config.toml
encoder_norm_position = "pre"
encoder_drop_path = 0.05
decoder_activation = "elu"
decoder_widths = [32, 32, 64, 128]
momentum = 0.95
steps = 4800
batch_size = 48
Rows from block 1 of the decoder, named by matrix and row number. Each number is 128 + 24 x the weight over its row's rms, rounded and kept within 0 to 255. All counts start at 0. After the name is the row's rms in percent of the matrix's.
# conv: 3x3 conv (decoder.mid.1.conv.weight, 128x128x3x3), inputs 75-79, a 3x3 kernel for each
conv.0 099 [116 105 151 111 139 118  63 106 152  84 107 128 155 128 132 160 128 128 115 128 145 107 128 180 128 114 149 126 128 109 160 128  99 141 109 128  79 102 121 128 123 104 171 153  82]
conv.1 102 [128 123 167 137 128 145 128 128 151 116 107  83 129 115 102 128 124 124 146 169 130 194 165 142 102 128 128 128 174  84 111 132 128 106 152 142  96 103 113 149 108 128 143 128 124]
conv.2 096 [150 128  92 109 119 129 128  57 123 117 128 128 112 131 128 107 151 128 128 175 128 154 128 141 174 153 128  89 128 128  72  67 130 108 103 144 128 128 136 171 124 103 128 161 139]
conv.3 103 [128 128 128 128 128 142 137 143 139 159 128 128 128 165 106 119 128  73 155 128 110 128 140  87  93 128 128 111 109 128 105 128 123 128 143 138 145 128  86 138 159 107  75  98 128]
conv.4 095 [131 133 128 128 179 136  72 108 152 128 171 128 132 128 116 160 128  99 131  92 128  96 128 108 128 181 162 118 167 142 122 190 128 103 128 104 128 128 128 128 151 101 100 117 102]
conv.5 099 [129 114 169 146 168 145 120 110 113 140 120 118 160 128 128 128 123 128  96 124 132  63 128 128 159 110 144 145 132 139 128 152 128  96 128 128 155 157  76  97 128 128 134 112 118]
conv.6 105 [119 128 128  72 180 109 113 139  98 124 128 182 148 171 129 128 108 128 119 100  46 128 191 136 106 122 107  97 140  97 103 104 154  94 174 128 109 110 142 115 107 128 140  91 129]
conv.7 097 [128 128 128 128 151  89 146 123 147 128 147 112 134 151 105 121 128 128 128 107 168 128 103 159 128 128 189 150 131 106 123 163 123 128 128 125 109 118 128 128 133 102 101 128 130]
conv.8 098 [ 97  72 124 128 128 113 174 162 104 108 124 128 135 158 154 119 152 128 128 104  89  96 188 128 128 152 105 128 128 128  81 128 131 128  85  99 128 172 150 128 128 128 110 110  98]
conv.9 112 [144 128  98 128  87 107 101 103 128 128 144 128 164 162 104 116 128 103 128 128 128 128 124 129 128 128 117 128 144 128 131 172 106 128 128 128 101 120  96  86 155 143 120 149 138]
conv.10 103 [122 128 113 180 128  86 102 153 113 101 129 120  88 110 115 157 136 115 106 106  64 128 130  54 144 128 104 128 128 129  85 128 144 111 104 127 149 174 153 118 110 166 128 128 136]
conv.11 107 [121 153 145 128 128 113 128  63 117 138 162 104 123 191 128 128 128 156 128 128  88 140 160 128 128 140 173 116 132 152 147 128 160 119 147 128 156 189 125 106 128 139 128 184 151]
conv.12 098 [128 108 128 119 158 128  91 140 146 143 131 148 175  72  97 128 154 115 122 160 118 148 128 115 169  95 128  92 128 128  86 135 128 128 128 121 102 128 128 128 128 102 162 160 102]
conv.13 096 [ 84 106  89 128 143 153 109  94 113 128 157 128 142 149 130 111 164 143 128 135 128 128 128 141 128 128 141  66 128 110 128 128 115  93 128 123 162 144 128 128 140 126 104 101  85]
conv.14 093 [128 161 134 128 128 128  70 138 128 136 138 156 128 138 171 147 128 128 128 139 128 128 187 138 100 148  91 161 138 128 131 103 100 149 164 128 159 120 127 128 128 128  95 128 128]
conv.15 104 [109 106 128 143 136  88 113 128 108 143 160 125 119 128 128 128 124  93 174 128 186 169  74  97 129 128 135 128 128 134  91 131 156 112 116 142 146 130 128  95  60 149 144 128 107]
conv.16 100 [128 118 128 161 127 128 128 137  97 128 201 143 127 108 118 120 128 134 130 128 122 173 148 126 128 128 166 107 159 135 113 128 128 107 128 110 135 126  90 143 128 113 157 125 172]
conv.17 099 [103 147 141 139 162 140 128 128 140 128 128 128  91 184 114  80 108 145 149  97 145 150 149 157 114 156 114 165 103  95 125  86 142 101 100 115 110 161 134  96 122 141 128 128 161]
conv.18 101 [140 145 153 157 166 134 128 165 137 136 128 131 130  89  84 116 120 158 128 170 128 105 128  96 128 158 111 122 128 110 128 112 104 123 123 131 126  97 169 128 179 128 107 145 157]
conv.19 099 [124 128 128 119 128 111  57  59 128  83 128 106 140 141 105 141 142 160 124 123 144 145 109 128 128 170 128 141 136 143 104  68  81 119 121  86  68 107  74 138 107 155 128 127 134]
conv.20 102 [100  56 117 128 114 128 157 128 113 150 128 156 126 128 138  87 128 128 117 142 128  58 153 170 128 149 128 128 100 114 153 188 185 130 127 108 120 156 128  86 128 140 171 147 120]
conv.21 105 [128 128 128 150 147 141 128 128 128 108 161  91 159 177 145 129 140 115 128 176 103 126 156 128 134 172 145 102 155 169  88 101 156  92 106 132 124 168  76 128 178 128 130  80 175]
conv.22 102 [128 128 123 123 107 161 128 157 179 128 128 128 143 103 116 106 128 128 161 116  70 109  77 103  94 119 138  97 132  89 128 118 115  94 152  91  92 128  99  96 108 128  71  97 128]
conv.23 099 [124 137 135  80 112 105 125 142 128 132 128 127 170 197 151 155 128 103 146 104 128 128 164 136 128  82 128 129  78 134 141 121 128 128 128 147 150 162 128 128 128 116 161 119 112]
conv.24 103 [105 128  80 128 152 128  81  79  82  94 128  95 128 100 101 141 128 136 153 128 128 128 128  92 128 116 168  91 128 137 135 128 127 128 120 114 117  80 128 119 124 146 115  97 128]
conv.25 103 [154 155 104 137 128 135 155 128 128 130 137 159 128 168 132  88 128  95 128 149 130 139  92 164 107 116 130 128 138 141 126  92 104 174 156 172 130  81 128 143 128 112 119  67 144]
conv.26 100 [128 144 107 107 131 114 112 151 136 130 149 114  97 127 129 119  95 144 128 128 175 128 106 128 128 149 116 128 105 119 128 116 128 136 100  95 128 101 154 149 145 115 128 134 120]
conv.27 099 [126 128 128 135 118 143 128 128 154  96 128 118 146 128 105 119 137  96 105 128 173 160 128 143 119 117 150 126 137 115 119  80  79  90 105  90 131 103 128  99 101 166 164 128 134]
conv.28 099 [128 148 128 128 112 189 128 168 166 159 169 128 126 128 128 125 128 132 128 128 153  98  74 159 178 128 128 157 128 138 197 128  79 158 128 101 140 156 138 123 133 137 134 116 118]
conv.29 103 [128  99 128 102 139 128 128 101 108  71 128 145 145 156 125 139 159 128 102 139 145 128 185 144 100 122 149 103 128 128  80  83 115 114 128 143 173 148 109 143 141 128 141 115 138]
conv.30 102 [120 103 112 115 128 127 128 137 130 128 139 154 123 128  93 105  85 108 168 128 158 109  98  81 128 111 141 111 145 124  91 123 128 128 161 128 158 128 125 178 103 167 128  92 187]
conv.31 102 [140 128 108 109 128 128 128 128  81 145 144 159 157 119 141 133 112 144 145 114 104 128 158 124 170 165 111 122 106  96 128 128 141 115 128  83  73  96 127 170 115 128 156 161 152]
conv.32 095 [ 94 134 128 128 128 128 128 128 128 139  91 128 120 139  81 189 128  91 128 149 107 123 128 163  91 104 128 128 149 150 128 166  81 152 145 147 128 128  95 110 156 146 128 164 114]
conv.33 100 [128 128 179 128 160 167 128 128 128 128 137 158  84 104 103 133 167 122 128 160 128 141 154 128 128 128 145 136 169 128 128 147  93 139 142 116 103 152 128  88  88 128 145 153 115]
conv.34 097 [128 133 157  98 128 138 178 128 148 121 147 173 128 156 128  74 128 128 128 132 151 128 110  92 160 120 128 174 180 105 106 113 128 114 159 128 111 128 124 145 143 122 121 140 105]
conv.35 097 [143 126 105 128 128 157 105 128 128 128 128 128 153 137 157 140 105 128 108 128 128 169 162 173 128 108 128 104 128 128  97 200  85 117 152 172 142 134 158 128 128 100  99  97 101]
conv.36 098 [128 214 138 128 170 128 110 128  82 128 128 108 152 120 144 128  95  88  84  91 148 128 128 142 131 104 128 183 149 166 113 128 159 128 128 139 128 113 110 157  62  99 128 144 128]
conv.37 103 [110 116 128 115 128 128  97 145 106 128 146 137 128 146 112 112 128  94 116 128 128 159 112 128 169 164 128 128 162  78 143 128  71  70 128  90 128 128 103 129  75  71  71  83 108]
conv.38 099 [128 140 128 106 128 116 128 128  84 128 141 136 128  80 162 146  96 128 134 161 102 167 171  90 146 128 152 105 140 125 128 161 128 166 128 130 128 154 102  77 140 128 128 110 111]
conv.39 097 [106 128 128 118  57 128 102  84 102 109 128 117 156 205 156 127  97 117 117 128 171 128 128 181 145 141 128 155 128 128 128 128 130  82 130 164  70 128 126 128 128  84  85 113 118]
conv.40 105 [136 180 121 150 159 160 110 137 146 127 140 105 128 108 100 143 129 122 153 177 128 128 114 109 128 155 134 111 102  89 109 128 141 128 120 132 113 126  89 128 128 105 103 128  93]
conv.41 102 [101  82 150  98 121 161 128 128 106 139 128 128 161 128 128 128 153 128 103  55 119  75 117 116 142 147 150 113 155 113 102 128 119 128 101  97 128 128 121 113 158 120 128 179 159]
conv.42 098 [128 145 128 128 128 128 148 128 122 115 107  88 120 128 128  95 116  99 128 144  77 116 128 189 142 128 117  44  86  80  88 128 123 128 128 128  78 127 118 105  92  86 180 191 128]
conv.43 099 [169 104 171 128 111 128 164 166 120 153 153 104  95 128 128 117 153  86 162  66  92 128 135 128 128 128 141 136 113 166 147 156 154 110 119  77 155 136 128 128 128 128 129 128 128]
conv.44 102 [129 126 109  94 128 128 147 153 123 128 110 136 148 153 134 132 154 114 140 128 148  95 157 128 148 168 118 112  82 128  85  78 128 128 134  74 167 142 128 128 157 128 101 177 110]
conv.45 096 [128 107 106 128 139 124 132 102  93 115 119 113 105 109 128  88 120  85 125 128  90 100 128  99 128 171 102 128 174  99 128 128 135 141 128 176 128 121 128 172  94  56 128  65 128]
conv.46 099 [149 123  83 128 112 157 168 191  89 128 111 116 131 161 101 126 155 143 128 122 128 161  92 128 131 161 122 128  75 128  95  85  92 128 128  95 128 128 133 128 128 113 128 121 119]
conv.47 101 [136 133 128  84 100  97 128 128 128 150 142 123 118 142 112 158 146 133 102 128 128 118 147 164 137 109 128 128 128 149 106 137 101 108 128 128 128 128 128 141 128 117 166 140 148]
conv.48 105 [144 145 128 132 192 148 109  92 112 111 131 128 128 153  99 128  95 111 119 146 128 110 160 128  97 108 165 128 130 143 128  78  94 130 157 128 161 146 128 119 165  88 128 141 174]
conv.49 096 [128 186 128 163 161 128 159 128 176 105 117 128  93 190 125 128  83  85 128 128 127 128 128 112 107 115  97 128 128 122 135 139 140  91 136 124 128 135 164 128 128 131 128 136 128]
conv.50 103 [171 129 118 128 113 128  99  68 128 173 128 118  69 145 128 127 158 160 161 116 118 169  89 105 128 128 128 123  95 115 145 148 128 147 121 162 128 128 112 128 128 145 124 176  73]
conv.51 100 [128 185 128 133 128 131 115 100 128  95 128  85 128 128 109 126  83 128 128 158 155 128 148  81  88 126 163 128 152 128 128 167 128 121 139 119 103 146 128 128 128 146 146 128 104]
conv.52 102 [128 110 116 153 129 128 128  95 140 128 137  85 178 136 128 119 128 145  96 128 123 128 117  95 128 128 119 139 171 136 105 128 127 128 143 141 128 168 117 108 155 106 128 139 110]
conv.53 097 [130 104 136 128  91 100 117  81  89 133 178 155 121 108 146 128  96 128 103 128  92 128 130 128 149 128 128 136 128 128 119 128 128 128 128 134 128 117 167 128 128 128  95  99 154]
conv.54 099 [113 168 147 128 154 128 128 136 135  97 128 128 101 116  96 128 139 123  85 128 141 128 128 128  99 142 105 151 153 141 128 102 148 118 117 168 146 155 165 128 112  92 128 137 145]
conv.55 110 [128 106 128  91 145 128 123 139 108 123 128 128 152  99  97 128 159 113 128 128 133 133 162 142 128 121 128 151 142 118 128  82 108 119 128 128  82 120 126 132 178 128 128  97 110]
conv.56 104 [128 128 128 128 112 116 115 141 110 136 132 143 128 143 128 128 138 128 145 193  86 144 167  99 128 128 121 128 155 149  91  89 128  90 128 128 128 128 136 128 154 129 144 173 128]
conv.57 106 [132 118  87 158 128 128  83 103 128 116 128 115 102 143 128 128 128 143 128  77 110 128 128  99  98 128 157 145 128 153 147 128 128 164 128 141 145 128 128 137 128 150 160 114 113]
conv.58 094 [128 149 114  99  66  99  97 101 108 125 112  77 128 132 110  92 155 159 128 107 102 138 128 128 116 128 111 128 128 108  88 146 128  91 140 151 128 106 152 165 128 128 142 168 132]
conv.59 097 [158 128 109 140  43  94 128  92 175 147 158 140  81 171 124 178 149 128  99 135 114 128 128 146 137  94 159 142 164 107 128 128 110 139  91  95 138 128 128  98 105 105 137 128 128]
conv.60 102 [131 176 128 164 128  65 105 106  95 116 110  91 128 130 126 145 128 164 138 152 129 149 128 145 173 160 153 128 138 151 157  94 119 147 118 128 128 133 128 130 100 128 146 144 127]
conv.61 103 [116 147 128 129 128  94 165 120 119 155 118 128 131 134 154 142 128 128  58  96 114 144 167  90 143 150 166 167 137 165 128 129  76  96 114 103 159 158 128  63  87  96 155  97 124]
conv.62 100 [129 128 100  91  88 106 132 170 137 128 100  82 103 156 162 124 128 128 125 128 104 125 148 157 128 133  73  97  92 128  93 139  77 111 108 128 133 160 128 125 170 160 137 140 162]
conv.63 097 [124  89 128 172 151 145 115 141 106 140 128 149 140 170 143 198 128  80  93 112  88 148 212 165 113 130 107 128 128 128 124  93  81  95 128 172 145 141 113 112  74 146 171 113 101]
conv.64 096 [128  97 115 106 128 108 128 169  95 128  78 128 111 128 119 128 144 142 128 128 114 128 106 128 103 128  89 128 128 100 150 144 100 128 161 164 131 151  71 126 128 111 128 143 136]
conv.65 101 [112 134 158 104  86 128 117 124 128 150 107 107 101 124 128 158 130 128 128 101 172 171 167 128 157 146  90  77 160  52 160  94  77 142 128 118 163 179  88 114 155 128 142 181 117]
conv.66 103 [119 155 114 101 152 158 128 146 141  93  99 154 128 152  86 128 103 128 122 122 170 144 109 128  97 102 128 178 125 128 120 137 126 128 174 128 128 126 156  77 113 128  93 128 123]
conv.67 097 [114 135 116 152 151 128 128 113 128 109 141 128 173 109 154 155 123 147 104 156  78 174 141 128 181 164 136 100 128 116 151 162 128 128  73 128  97 144 160  80 108 103 139 128 128]
conv.68 099 [128 115 128 148 115 100 128  99 128 162 128 128 151 124 128 137  75 127 128  74  94 128 128  74 128 128 121 128 158 166 142  95 169 118 125 128 128 128 138 128 123 148 138 128 116]
conv.69 097 [156 116 128 156 128 128 128 158 132 141 110 114 108 148 104 128 128  86 158 128 119 148 139 168 128 159  86 173 128 129 159 138 128  99 145 119 169  93 122 118  91 126 122 128 128]
conv.70 100 [128 103 161  92 128 128 128 128  96 128 105  67  75 123 104 128 128 128 128  98 155  94 128 135 116 137 144 121 128 128 170 140 201 138 146 122 121 128 128  70 105 128 164 155 140]
conv.71 092 [166 142 117 186 128 151 128 128 128 119 102 128 108  76 144 103 173  95 128 185 109 128 136 128 161 128 105  99 105 107 128 177 117 125 131  98  94 149 128 128 128 139 128 128 141]
conv.72 100 [120 151 104 121 142 128 149 116 128 128 177 134 128 128 157 167 157 128 140 139 132 120 128 161 135 126 135 116 129 128 146 140  99 131 167 128  94 128  99 106 128 128 167 128 109]
conv.73 107 [ 84 111 129 117 108 128 128 152 160 145 128 153 103 128 176 128 103 128 136 129 160 105 106 128  87  81 143 166 123 162 101  65 128 128 128 147 128 128 129 128 178 124 128 149 139]
conv.74 096 [128 128  91 114 113 128 119 128 177 128 117 117 160 128 159 139  98 128 128 130 121  90 129 142  92 108 128 151 128  74 129 111  83 134 128  80 129  80  92 128  94 109 102 128 126]
conv.75 097 [100 128 112 180 132  76 128 128 107 128 111 165 166 128 155 168 128 128  59 149 116 137 115 128 135 168  84 165  75 145 128 126 128 152 103 128 128 128 141 138 128 116  95 118 152]
conv.76 102 [145  89 120 103 119 172 159 148 145 128  62 128 128 165 151 110 119 103 135 128  86 128 151 106 138 114 128 135  95 118 128  71 100  84 116 127 101 108 119 158 128 143 141 128  91]
conv.77 093 [128 126 128 109 128 128 128 102 157 128 128 118 128 141  96 128 128 128 126 107 128 128 158 144 196 128 128 158 152 162 113 128 167 153 128 118 128 128 139 148  78 119 128 130 128]
conv.78 101 [128 121 102 128 127 128 178 128 128 128 128 128 157 134 128 171 176 128 128 128  92 128 119 104 128 128 128 136  90 117 100 128 132 128 128 152 131 142 128 137 171 128 146 135 157]
conv.79 102 [128 128 128 128 110 128  81  90 110 152 128 103 158 128 103 127 128 175 146  53 101 128 118 120 177 167 202 128 103  80  96  81 128  77 113 128 150 128 133 144 165 154 135  98 159]
conv.80 105 [151 157 172 127  73 136 128 104 102 150 128 131 137 136 159 128 128 164 154 182 127 179 189 157 128 128 128 128 109 130  81 101 107 128  94 110 146 110 128 171 128 127 134 130 128]
conv.81 101 [128 151 128 128 122 138 128 128  94 128 128 128 108 172 114  90 119 133  97 128 131 172 151 115 109 186 143 128 115 128 118 129 141 106 128 142 194 128 117 128 135  93 139 128 128]
conv.82 101 [ 83 133 128 102 174 128  98 128 121 104 129 135  48  88  86 121 128 128 147 135 126  92  95 106 128 128 163 144 128 131 140 117 128 130  99 128 116 128 160 128 146 128 128  76 128]
conv.83 097 [188 174 112 102  83 115 128 180 128 127 128 111  93 128 178 184 121 155 151 160 128 128 160 128  94 128 128 128  67 113 149 111 128  88  89 128  86 128 117 146 186 139 119 169 117]
conv.84 100 [113 105 105 109 114 144 128 113 181 130 128 128 133 128  85 145 101 142 128 107 128 104 131 154 128 177 127 130 160 108 128 143  92 128 128 153 127 150 128 128 206 106 128 154 128]
conv.85 098 [128 150 128 160 167 193 109 146 139 140 128 128 133 107 128  99 127 126  80 106 162 152 157 161 115 159 176 141 155 118 128 159 128  77 128 109 150 128 128 111  95  89 171 128 121]
conv.86 100 [128 117 105 128 141 138 139 170 137 128 128 150 138 128 126 134 164 128  74  79 134 128  88 195  88 117 121 128  94 105 128 113 128 128 134 128 128  88 128 102 141 162 106 100 128]
conv.87 098 [128 128 128 128 128 128 160 128 113 128 128 128 128 177 163 128 144 141 166 181 119 124 128 162 128 165 114 128 128 128 110 128 146 128 128 126 155  92  80 128  96 128 128  45 151]
conv.88 101 [128 140 128 161 171 109  73 150 128 128 138 103 140 105 128 108 151 164 128 123 128 128 128 137 126 128 128  92 137 128  98 158 149 156 102 128 102 129 128 128 128 121  96 128 109]
conv.89 105 [117  94 128  79  77 141 116 162 118 134 114 159 177  95 137 128 128  97 128 173 128 113 128 128 118 121 173 108 139 113 156 137 128 100 105 128  80  89 107 108 102 164 189 138 144]
conv.90 099 [128 128 121 107 128 110 149 107 128 126 146 111 105 145 169 128 142 128 133 190 107 158 179 128 128 172 128 102 128  98 128 138 128 123 133 128 128 128 175 128 119 127 128 122 128]
conv.91 100 [142 106  92 128  86 128 128 111 100 128 161 103 162 150 105 128 119 151 120 128 155 156 135  92 191 145 129 142 165 154 128 109 100  94 150 160 118 146 154 157  83 149 128 128 175]
conv.92 100 [ 96 128 128 129  53 169 141  88 101 145 116 178  84 110 128 106 128 113 128 128 107 122  70 157 148 114 165  76  70 138 128 140 128 128 119 128 128 101  90 132 150 128 125 161 117]
conv.93 104 [128 161 109 112 141 108 135 128 101 138  96  64 118 144 128 128 128 128 128 128 128 154 106  87 111  75  87 139 124  82 173 169 148 134 128 128 128  81 128 162 128 128 128 164 129]
conv.94 101 [122 107 141 129 182 159 105 121 129 153 133 133  83 135 141 116 121 113 116 100 150 111 205 145 167 128 128 157 125 165 128 138 165 147 155  78 135 128 128  72 103  95  99 128 128]
conv.95 098 [128 128  99 128 128  55 147 107 125 165 174 122 128 152 124 147 128 142 128 177 139 128 158 111 151 112 108 119 131 128 128 144 128 156 165 130 139  95 128 128 190 151 167 110 101]
conv.96 098 [128  67 128 128 128 169 163 189 167 104 160 121 157 206 134 149 162  80 128  86 160 110 112 151 132 111 145 128 128 128 128 128 152 115 105 128  76 143 106 128 154 154 102 148 128]
conv.97 103 [100 134 124 128 126 114 118 128 128 151 129 128 118 120 144 115 128  96 128 128  79 128 154 128 128 189  79 127 153 132 129 128 163 128 124 174  91 169  90 102 112 136 138 128 123]
conv.98 100 [163 128  99 128 128 128  98 105 110 128 104 128 167 119 134 153 172 128 128 128 136 148 139 106 124  78 156 107 125  97 166 128 128 167 160 179 128 116 142 136  90 113 175 128 121]
conv.99 095 [102  95  99 155 128 172 178 109 162 128 149 128 161  89 175 128 169 128 128 128 128 156 137 128 141 107  89 143 177 128 128 119  93 128 128 117 154 161 141 128 175 144 176 142 133]
conv.100 099 [165 128 140 151 128  88  95 100 137 128 184 118 128 141 128 153 128 137 128 134 128 139 126 128 128 128 112 137 128 132 128 128  97 166 128 157 124 165 172 128  84 128 128 111 128]
conv.101 098 [123  77 111 146 128 142 123 166 189 156 136 119 134 139  74 137 128  96 109 136 167  93 110 155 128 102 161 108 157 105 136 128 110 128 144 128 131 140 143 112 119 110 135 109 103]
conv.102 097 [128 128 128 176 167 119 175 128 128 151 128 151 128 140 128 121  83 153 104 128 151 110 128 159 128 121 128 101 123 105 135 128 127 106 118 128 177 128  98 138 142 121 128 145 102]
conv.103 101 [128  67 153  95 128 108 118  78 134  97 121 128 118  52 128 128 118 128 128  94 116  88 119  93 128 140 108 130 119 128 110  78 123  97 110 160 120 128 100 128 142 142  97 128 128]
conv.104 095 [ 96  98 128 128 102 106 135 110 104 121 140 128 128 160 135 128 128 110 128 128 108 165 146 108 125 128  94  86 117  99 128 114 128 128 106 121 128 128 143 128 128 177 108 134 113]
conv.105 100 [ 75 100 124  95 121 128 117  74  96 116 155 128 107 128  88 121 128 128 154 128 169 140 159 128 102 107 128 129 116 157 128 128 120 100 128 128 116 128 108 128 196 160  68 166 128]
conv.106 102 [164 128 128 150  95 102 105 137  58 118 128  91 129 120 129 116 127 127 147 110 104 113 122 128 112 128  77 128 115 128  79 102 157 128 117 137 128 170 128 128 139 128 128 133 111]
conv.107 102 [134 128 118 104 189 105  95 203 116 128 181 128 156 155 128 128 128 113 161 128 125 110 122 130 128 126  94 113 118 123  82 116 138 101 128 128 128 130 103 146 128 119 125 174 161]
conv.108 097 [152 166 134 137 143 131 128 128 128 148 155 173 128 107 128  94 114 130 117 146 109 118 169 121 116 116 181 117  96  98 153  97 151 161 128 100 128 152 128 128  97 128 118  65 128]
conv.109 098 [151 160 173 128 128  79 126 149 161 128 160 128 127 165 140 103 152 128 109 113 176 122 145 162 110 117  94 128 135 128 123 151 119 148 153 127 152 128 160 151 128 156 137 175 193]
conv.110 106 [147 128 144 178 117  93 135 172 140 100 128 118 128 128 148 137 128 141 116 107 128 128 102 100 154 141 134 177 123  96 185 128 132 128  78 105 128 128 111 128 120 163 141 175 128]
conv.111 092 [128  90 107 128 172 158  80  92  93 128 128 139 103  83 154 128 102 171 128 121 128 128 136  91 147 114 146  87 114 128 120  88 116 147 128 116 128 136 165 142  93 167 128 155 172]
conv.112 097 [128 161 140 134 110 107 163 136 128  93 133 117 142 128 119 100 137 128  88 128  95 128 156 144  90 139 128  91 128 128 134 124 128 158 147 135 126 128 169 113 160 148 130 179 128]
conv.113 095 [ 96 128 167 137 128 128 128 128 144  73 144 125 113 168 128 128 128 128  99 151 128 164 128 176 126 150 136  93 155 130 103 152 120 168  99 114 148 169 155 108 128 130 128 128 124]
conv.114 099 [128 128 128 128 128 128  92 109 160 148 143 128 131 128 128 128 128 161 128 128 146 128 128  79 104 103 125 128 128 164  86 128 128 107 141 128 129 128 138 128 128 123 134  90 150]
conv.115 099 [103 128 143 128 184 125 172 128 128 126 145 100 131 165 136  84 109 146 122 128 128 154 128 162 129 178 128 128 181 141 128 119 147  96 128  60 113 165 195  78 108 128 125 128  61]
conv.116 097 [143 101 119 134 125 115 109 199 155 142 151 128 128 162 128 128 167 132 144 128 124 110 113 146 133 192 145 128 154 138 128 118 106  93 122 174 127 149 138 128 193 180 122 114 127]
conv.117 095 [101 107 128  72  97  94 129 179  89 101 144 133 183  78 126 128 128 131 128 147  88 101 100 134  87 146 128 100 144 128 128 108 128 113 174 111 103 115  85 134 128 121 174 101 128]
conv.118 100 [150 153 128  78 104  93 130  93 104 128 128 123 128 179 128 117 195 138 128 112 107 114 128  97 128 137 112 128 128 141 128 143 116  93 110 117 128 128 130  90 166 170 128 128 128]
conv.119 099 [124 117 120 128 119 146 100 128 134 128 163 113 117 106 112 124 181 142 115 128 101  92 110 182 113 110 128 108 107 121  75  83 128  87 108 165 128 123 124  94 128  84 128 172 128]
conv.120 097 [150 113 128 128 128 154  81 167 114 128 137 120 129 182 122 142 125 128 128 128 128 182 188 177 162 161 128 134 108 143 117 103  74 128 128 128 117  75 132 148 128 128 128 128 169]
conv.121 107 [107  94 128  95 103 141 127 128 122 128 131 110 124 166 128 131 144 171 140 137 128 155  90 143 122 137 128  89 133 108 132 128  74 128 145 128 127 105 128 128 155 137 131 122 163]
conv.122 099 [152 161 100 131 144 118 142 133 128 160 128 128 128 126 128  88 163 167 120 128 128 140 158 128 128 118 142 152 128 139  97 156 128 129 128 128 153 103 158 158 126 128  92 149 128]
conv.123 102 [128  93 128 139 130 132 160 128 166 128 154 128 128 128 128 128 116 122 128 101 172 128 119 177 128 121 172 128 128 107 128 128 139 113 128  81 107 100  86 128 128 109  81 147 128]
conv.124 104 [128 128 121 128 128 149 128 104 109 153 128 128 128 157  94 171 142 128 128 128 173 139 111 117 153 100 128 104 149 145 128 105 148 119 169 128 160 128  87 166 125 128 106 114  92]
conv.125 104 [145  80 102 102 143 128 128  90  80 128 154 128 158 128 167 110 126 144 149 128 100 142 128 152 142 145 128  93  92 123 128  82 128 128 153 112 114 128 128 153 168 110 128 142  49]
conv.126 101 [164 108 128  90 128 159 123  88  43 144 149 165 142 147 128 115 123 128 128  96 128 157 171 137 128 114 134 133 115 138 143 128 156 106 128 157 147 159 171 128 128 130 164 171 128]
conv.127 099 [ 55 101 128 119 132 128 104 147  97 140 149 155 106 181 111 121 127 159 138 128 163 128 139  80 101 113 146 118 166 167 149 109 128 101 151 133 128 144 137 128 102 150 148  82 159]