From a checkpoint of a small image FSQ autoencoder.
Training: 4800 steps, batches of 48.
Data: trained on photos of arthropod specimens (BIOSCAN-5M), 48750 training examples, 4.7 epochs.
Rows from block 15 of the encoder of a small image FSQ autoencoder, named by matrix and row number. Rows with one number belong to one neuron. Each number is 128 + 32 x the weight over its row's rms, rounded and kept within 0 to 255. All counts start at 0. Numbers have three digits each.
After each neuron's rows are labels from the 100 images, of 14976, where the neuron reaches its highest value: "responds to" is what is common among them. Only what is clearly more common there than usual is listed. The data: photos of arthropod specimens (BIOSCAN-5M). In brackets: how many of the 100, against the usual share in percent.
# fc1: MLP up (encoder.blocks.15.mlp.fc1.weight, 256x128), inputs 64-127
# fc2: MLP down (encoder.blocks.15.mlp.fc2.weight, 128x256, transposed), outputs 64-127

fc1.10:179128149128138128079083128128128158075049098128128128169079128128128168128196114128127188149082128128128101079128128148150128128164072128128163081128114132171138128128128223139143080156128195
fc2.10:128164127128128116113128148231128175128071128157128128131122141128191142128053129142133128128123128128172128189120203123161132163149160128101094158114108078138128123128128100128105172116117198
responds to: order Coleoptera (43 vs 16.8)

fc1.20:165128119122104056118102129128084193114184128123219116160141128128139086151168128210089060154150128148143128068154109093153144128133128128144134091128123159076134086084140113101131160105128109
fc2.20:135197133141101127067128083061073093143145128128121128128130126191124068128148128128097136131128043135110128128119105056104140169128154147144120151085099100107128124128128113164221122142123143
responds to: order Coleoptera (37 vs 16.8)

fc1.212:128090164128128128128082161128128128128044128145128128128109128194128150128148085149128176128073128128128077100128089107167146128128118158128152053128120128128128128128128172128128128195155157
fc2.212:128176113151128128179128160198128128178069128184111128114171109092137128091101128128128128115145128115198108173116128128156143126114110141085161128164128077128128120128109141048104128112146221
responds to: order Hymenoptera (43 vs 20.5)

fc1.30:128128167148117065090140199068207108136071128104141098145169128128128169128128128147194128059112128077110128128137144099128128067199186120128128146128175128162071128128084152128172128119142128
fc2.30:128138128118128135128106113129095202125108128075154130127113128206146156086152117109138085128121128092168154128128135157105083128128080177123041128095199138114128121100125128231130100128128128
responds to: order Coleoptera (40 vs 16.8)

fc1.194:128128202128173153071128092120097088060093142173228128096169125164181112122185155128187093133140128120123128146128129128141128229130169128165113129097113109131028040162128117105105052167137174
fc2.194:114122136128147130167128085180090162113119097127128127128064128176115128128176128134137120128172095106128098108128122000148119144112126118117198083216172128112128134128124130047128131128128175
responds to: order Hymenoptera (43 vs 20.5)

fc1.32:128129185116128170139114085108136088213102128118053128128149150128143069128148145128141128106124176146111128128128128128172128084128128132086128128121130128128177178065092169128128113111101112
fc2.32:128098138128201128206100128205128081083167133210097118133157121042128157128132145131114121128123150102146143159140091128193126160128113116124155088148121096102128108142131137073114125128128045
responds to: order Hemiptera (35 vs 11.3)

fc1.76:108128107128079115128157176133164112151128128065071128176128170150128128128065128158189128128088128128083128128089128138151128084175191108128162128189041138162139091051056128128145133083128128
fc2.76:139128128139050128128143128057176128128107128085157100124157117128174135099086128125077181128178172110122128128149128232128128128163076128136128115109128119138131095128107115172128066128125090
responds to: order Coleoptera (36 vs 16.8)

fc1.52:109078032128128099187128128153195128128183190112191128158128070128198128109162128128179073128091128054183084128128174101130191128122103156128129128111184128120125105084128132129097128128152127
fc2.52:128128128128120115128132092168022128128128128128128128128092128093104128139128179128074128128128137128074128111128128128128058218128134128131128128128131145079114128128128128104138147128128240
responds to: order Coleoptera (36 vs 16.8)

fc1.29:073060107187136135117072060128177128128120111080146128128058128158128063128168092128128159059118177127147102145152115147128141110094128128169156186128128136128128128120162128077086071169128088
fc2.29:128147128145156135076137128136128158163064128155128128128060128067172128119128139111129064123128104128143128144102143070128068137128130128075072128128149029087128138154128128128184101128139184
responds to: order Coleoptera (40 vs 16.8)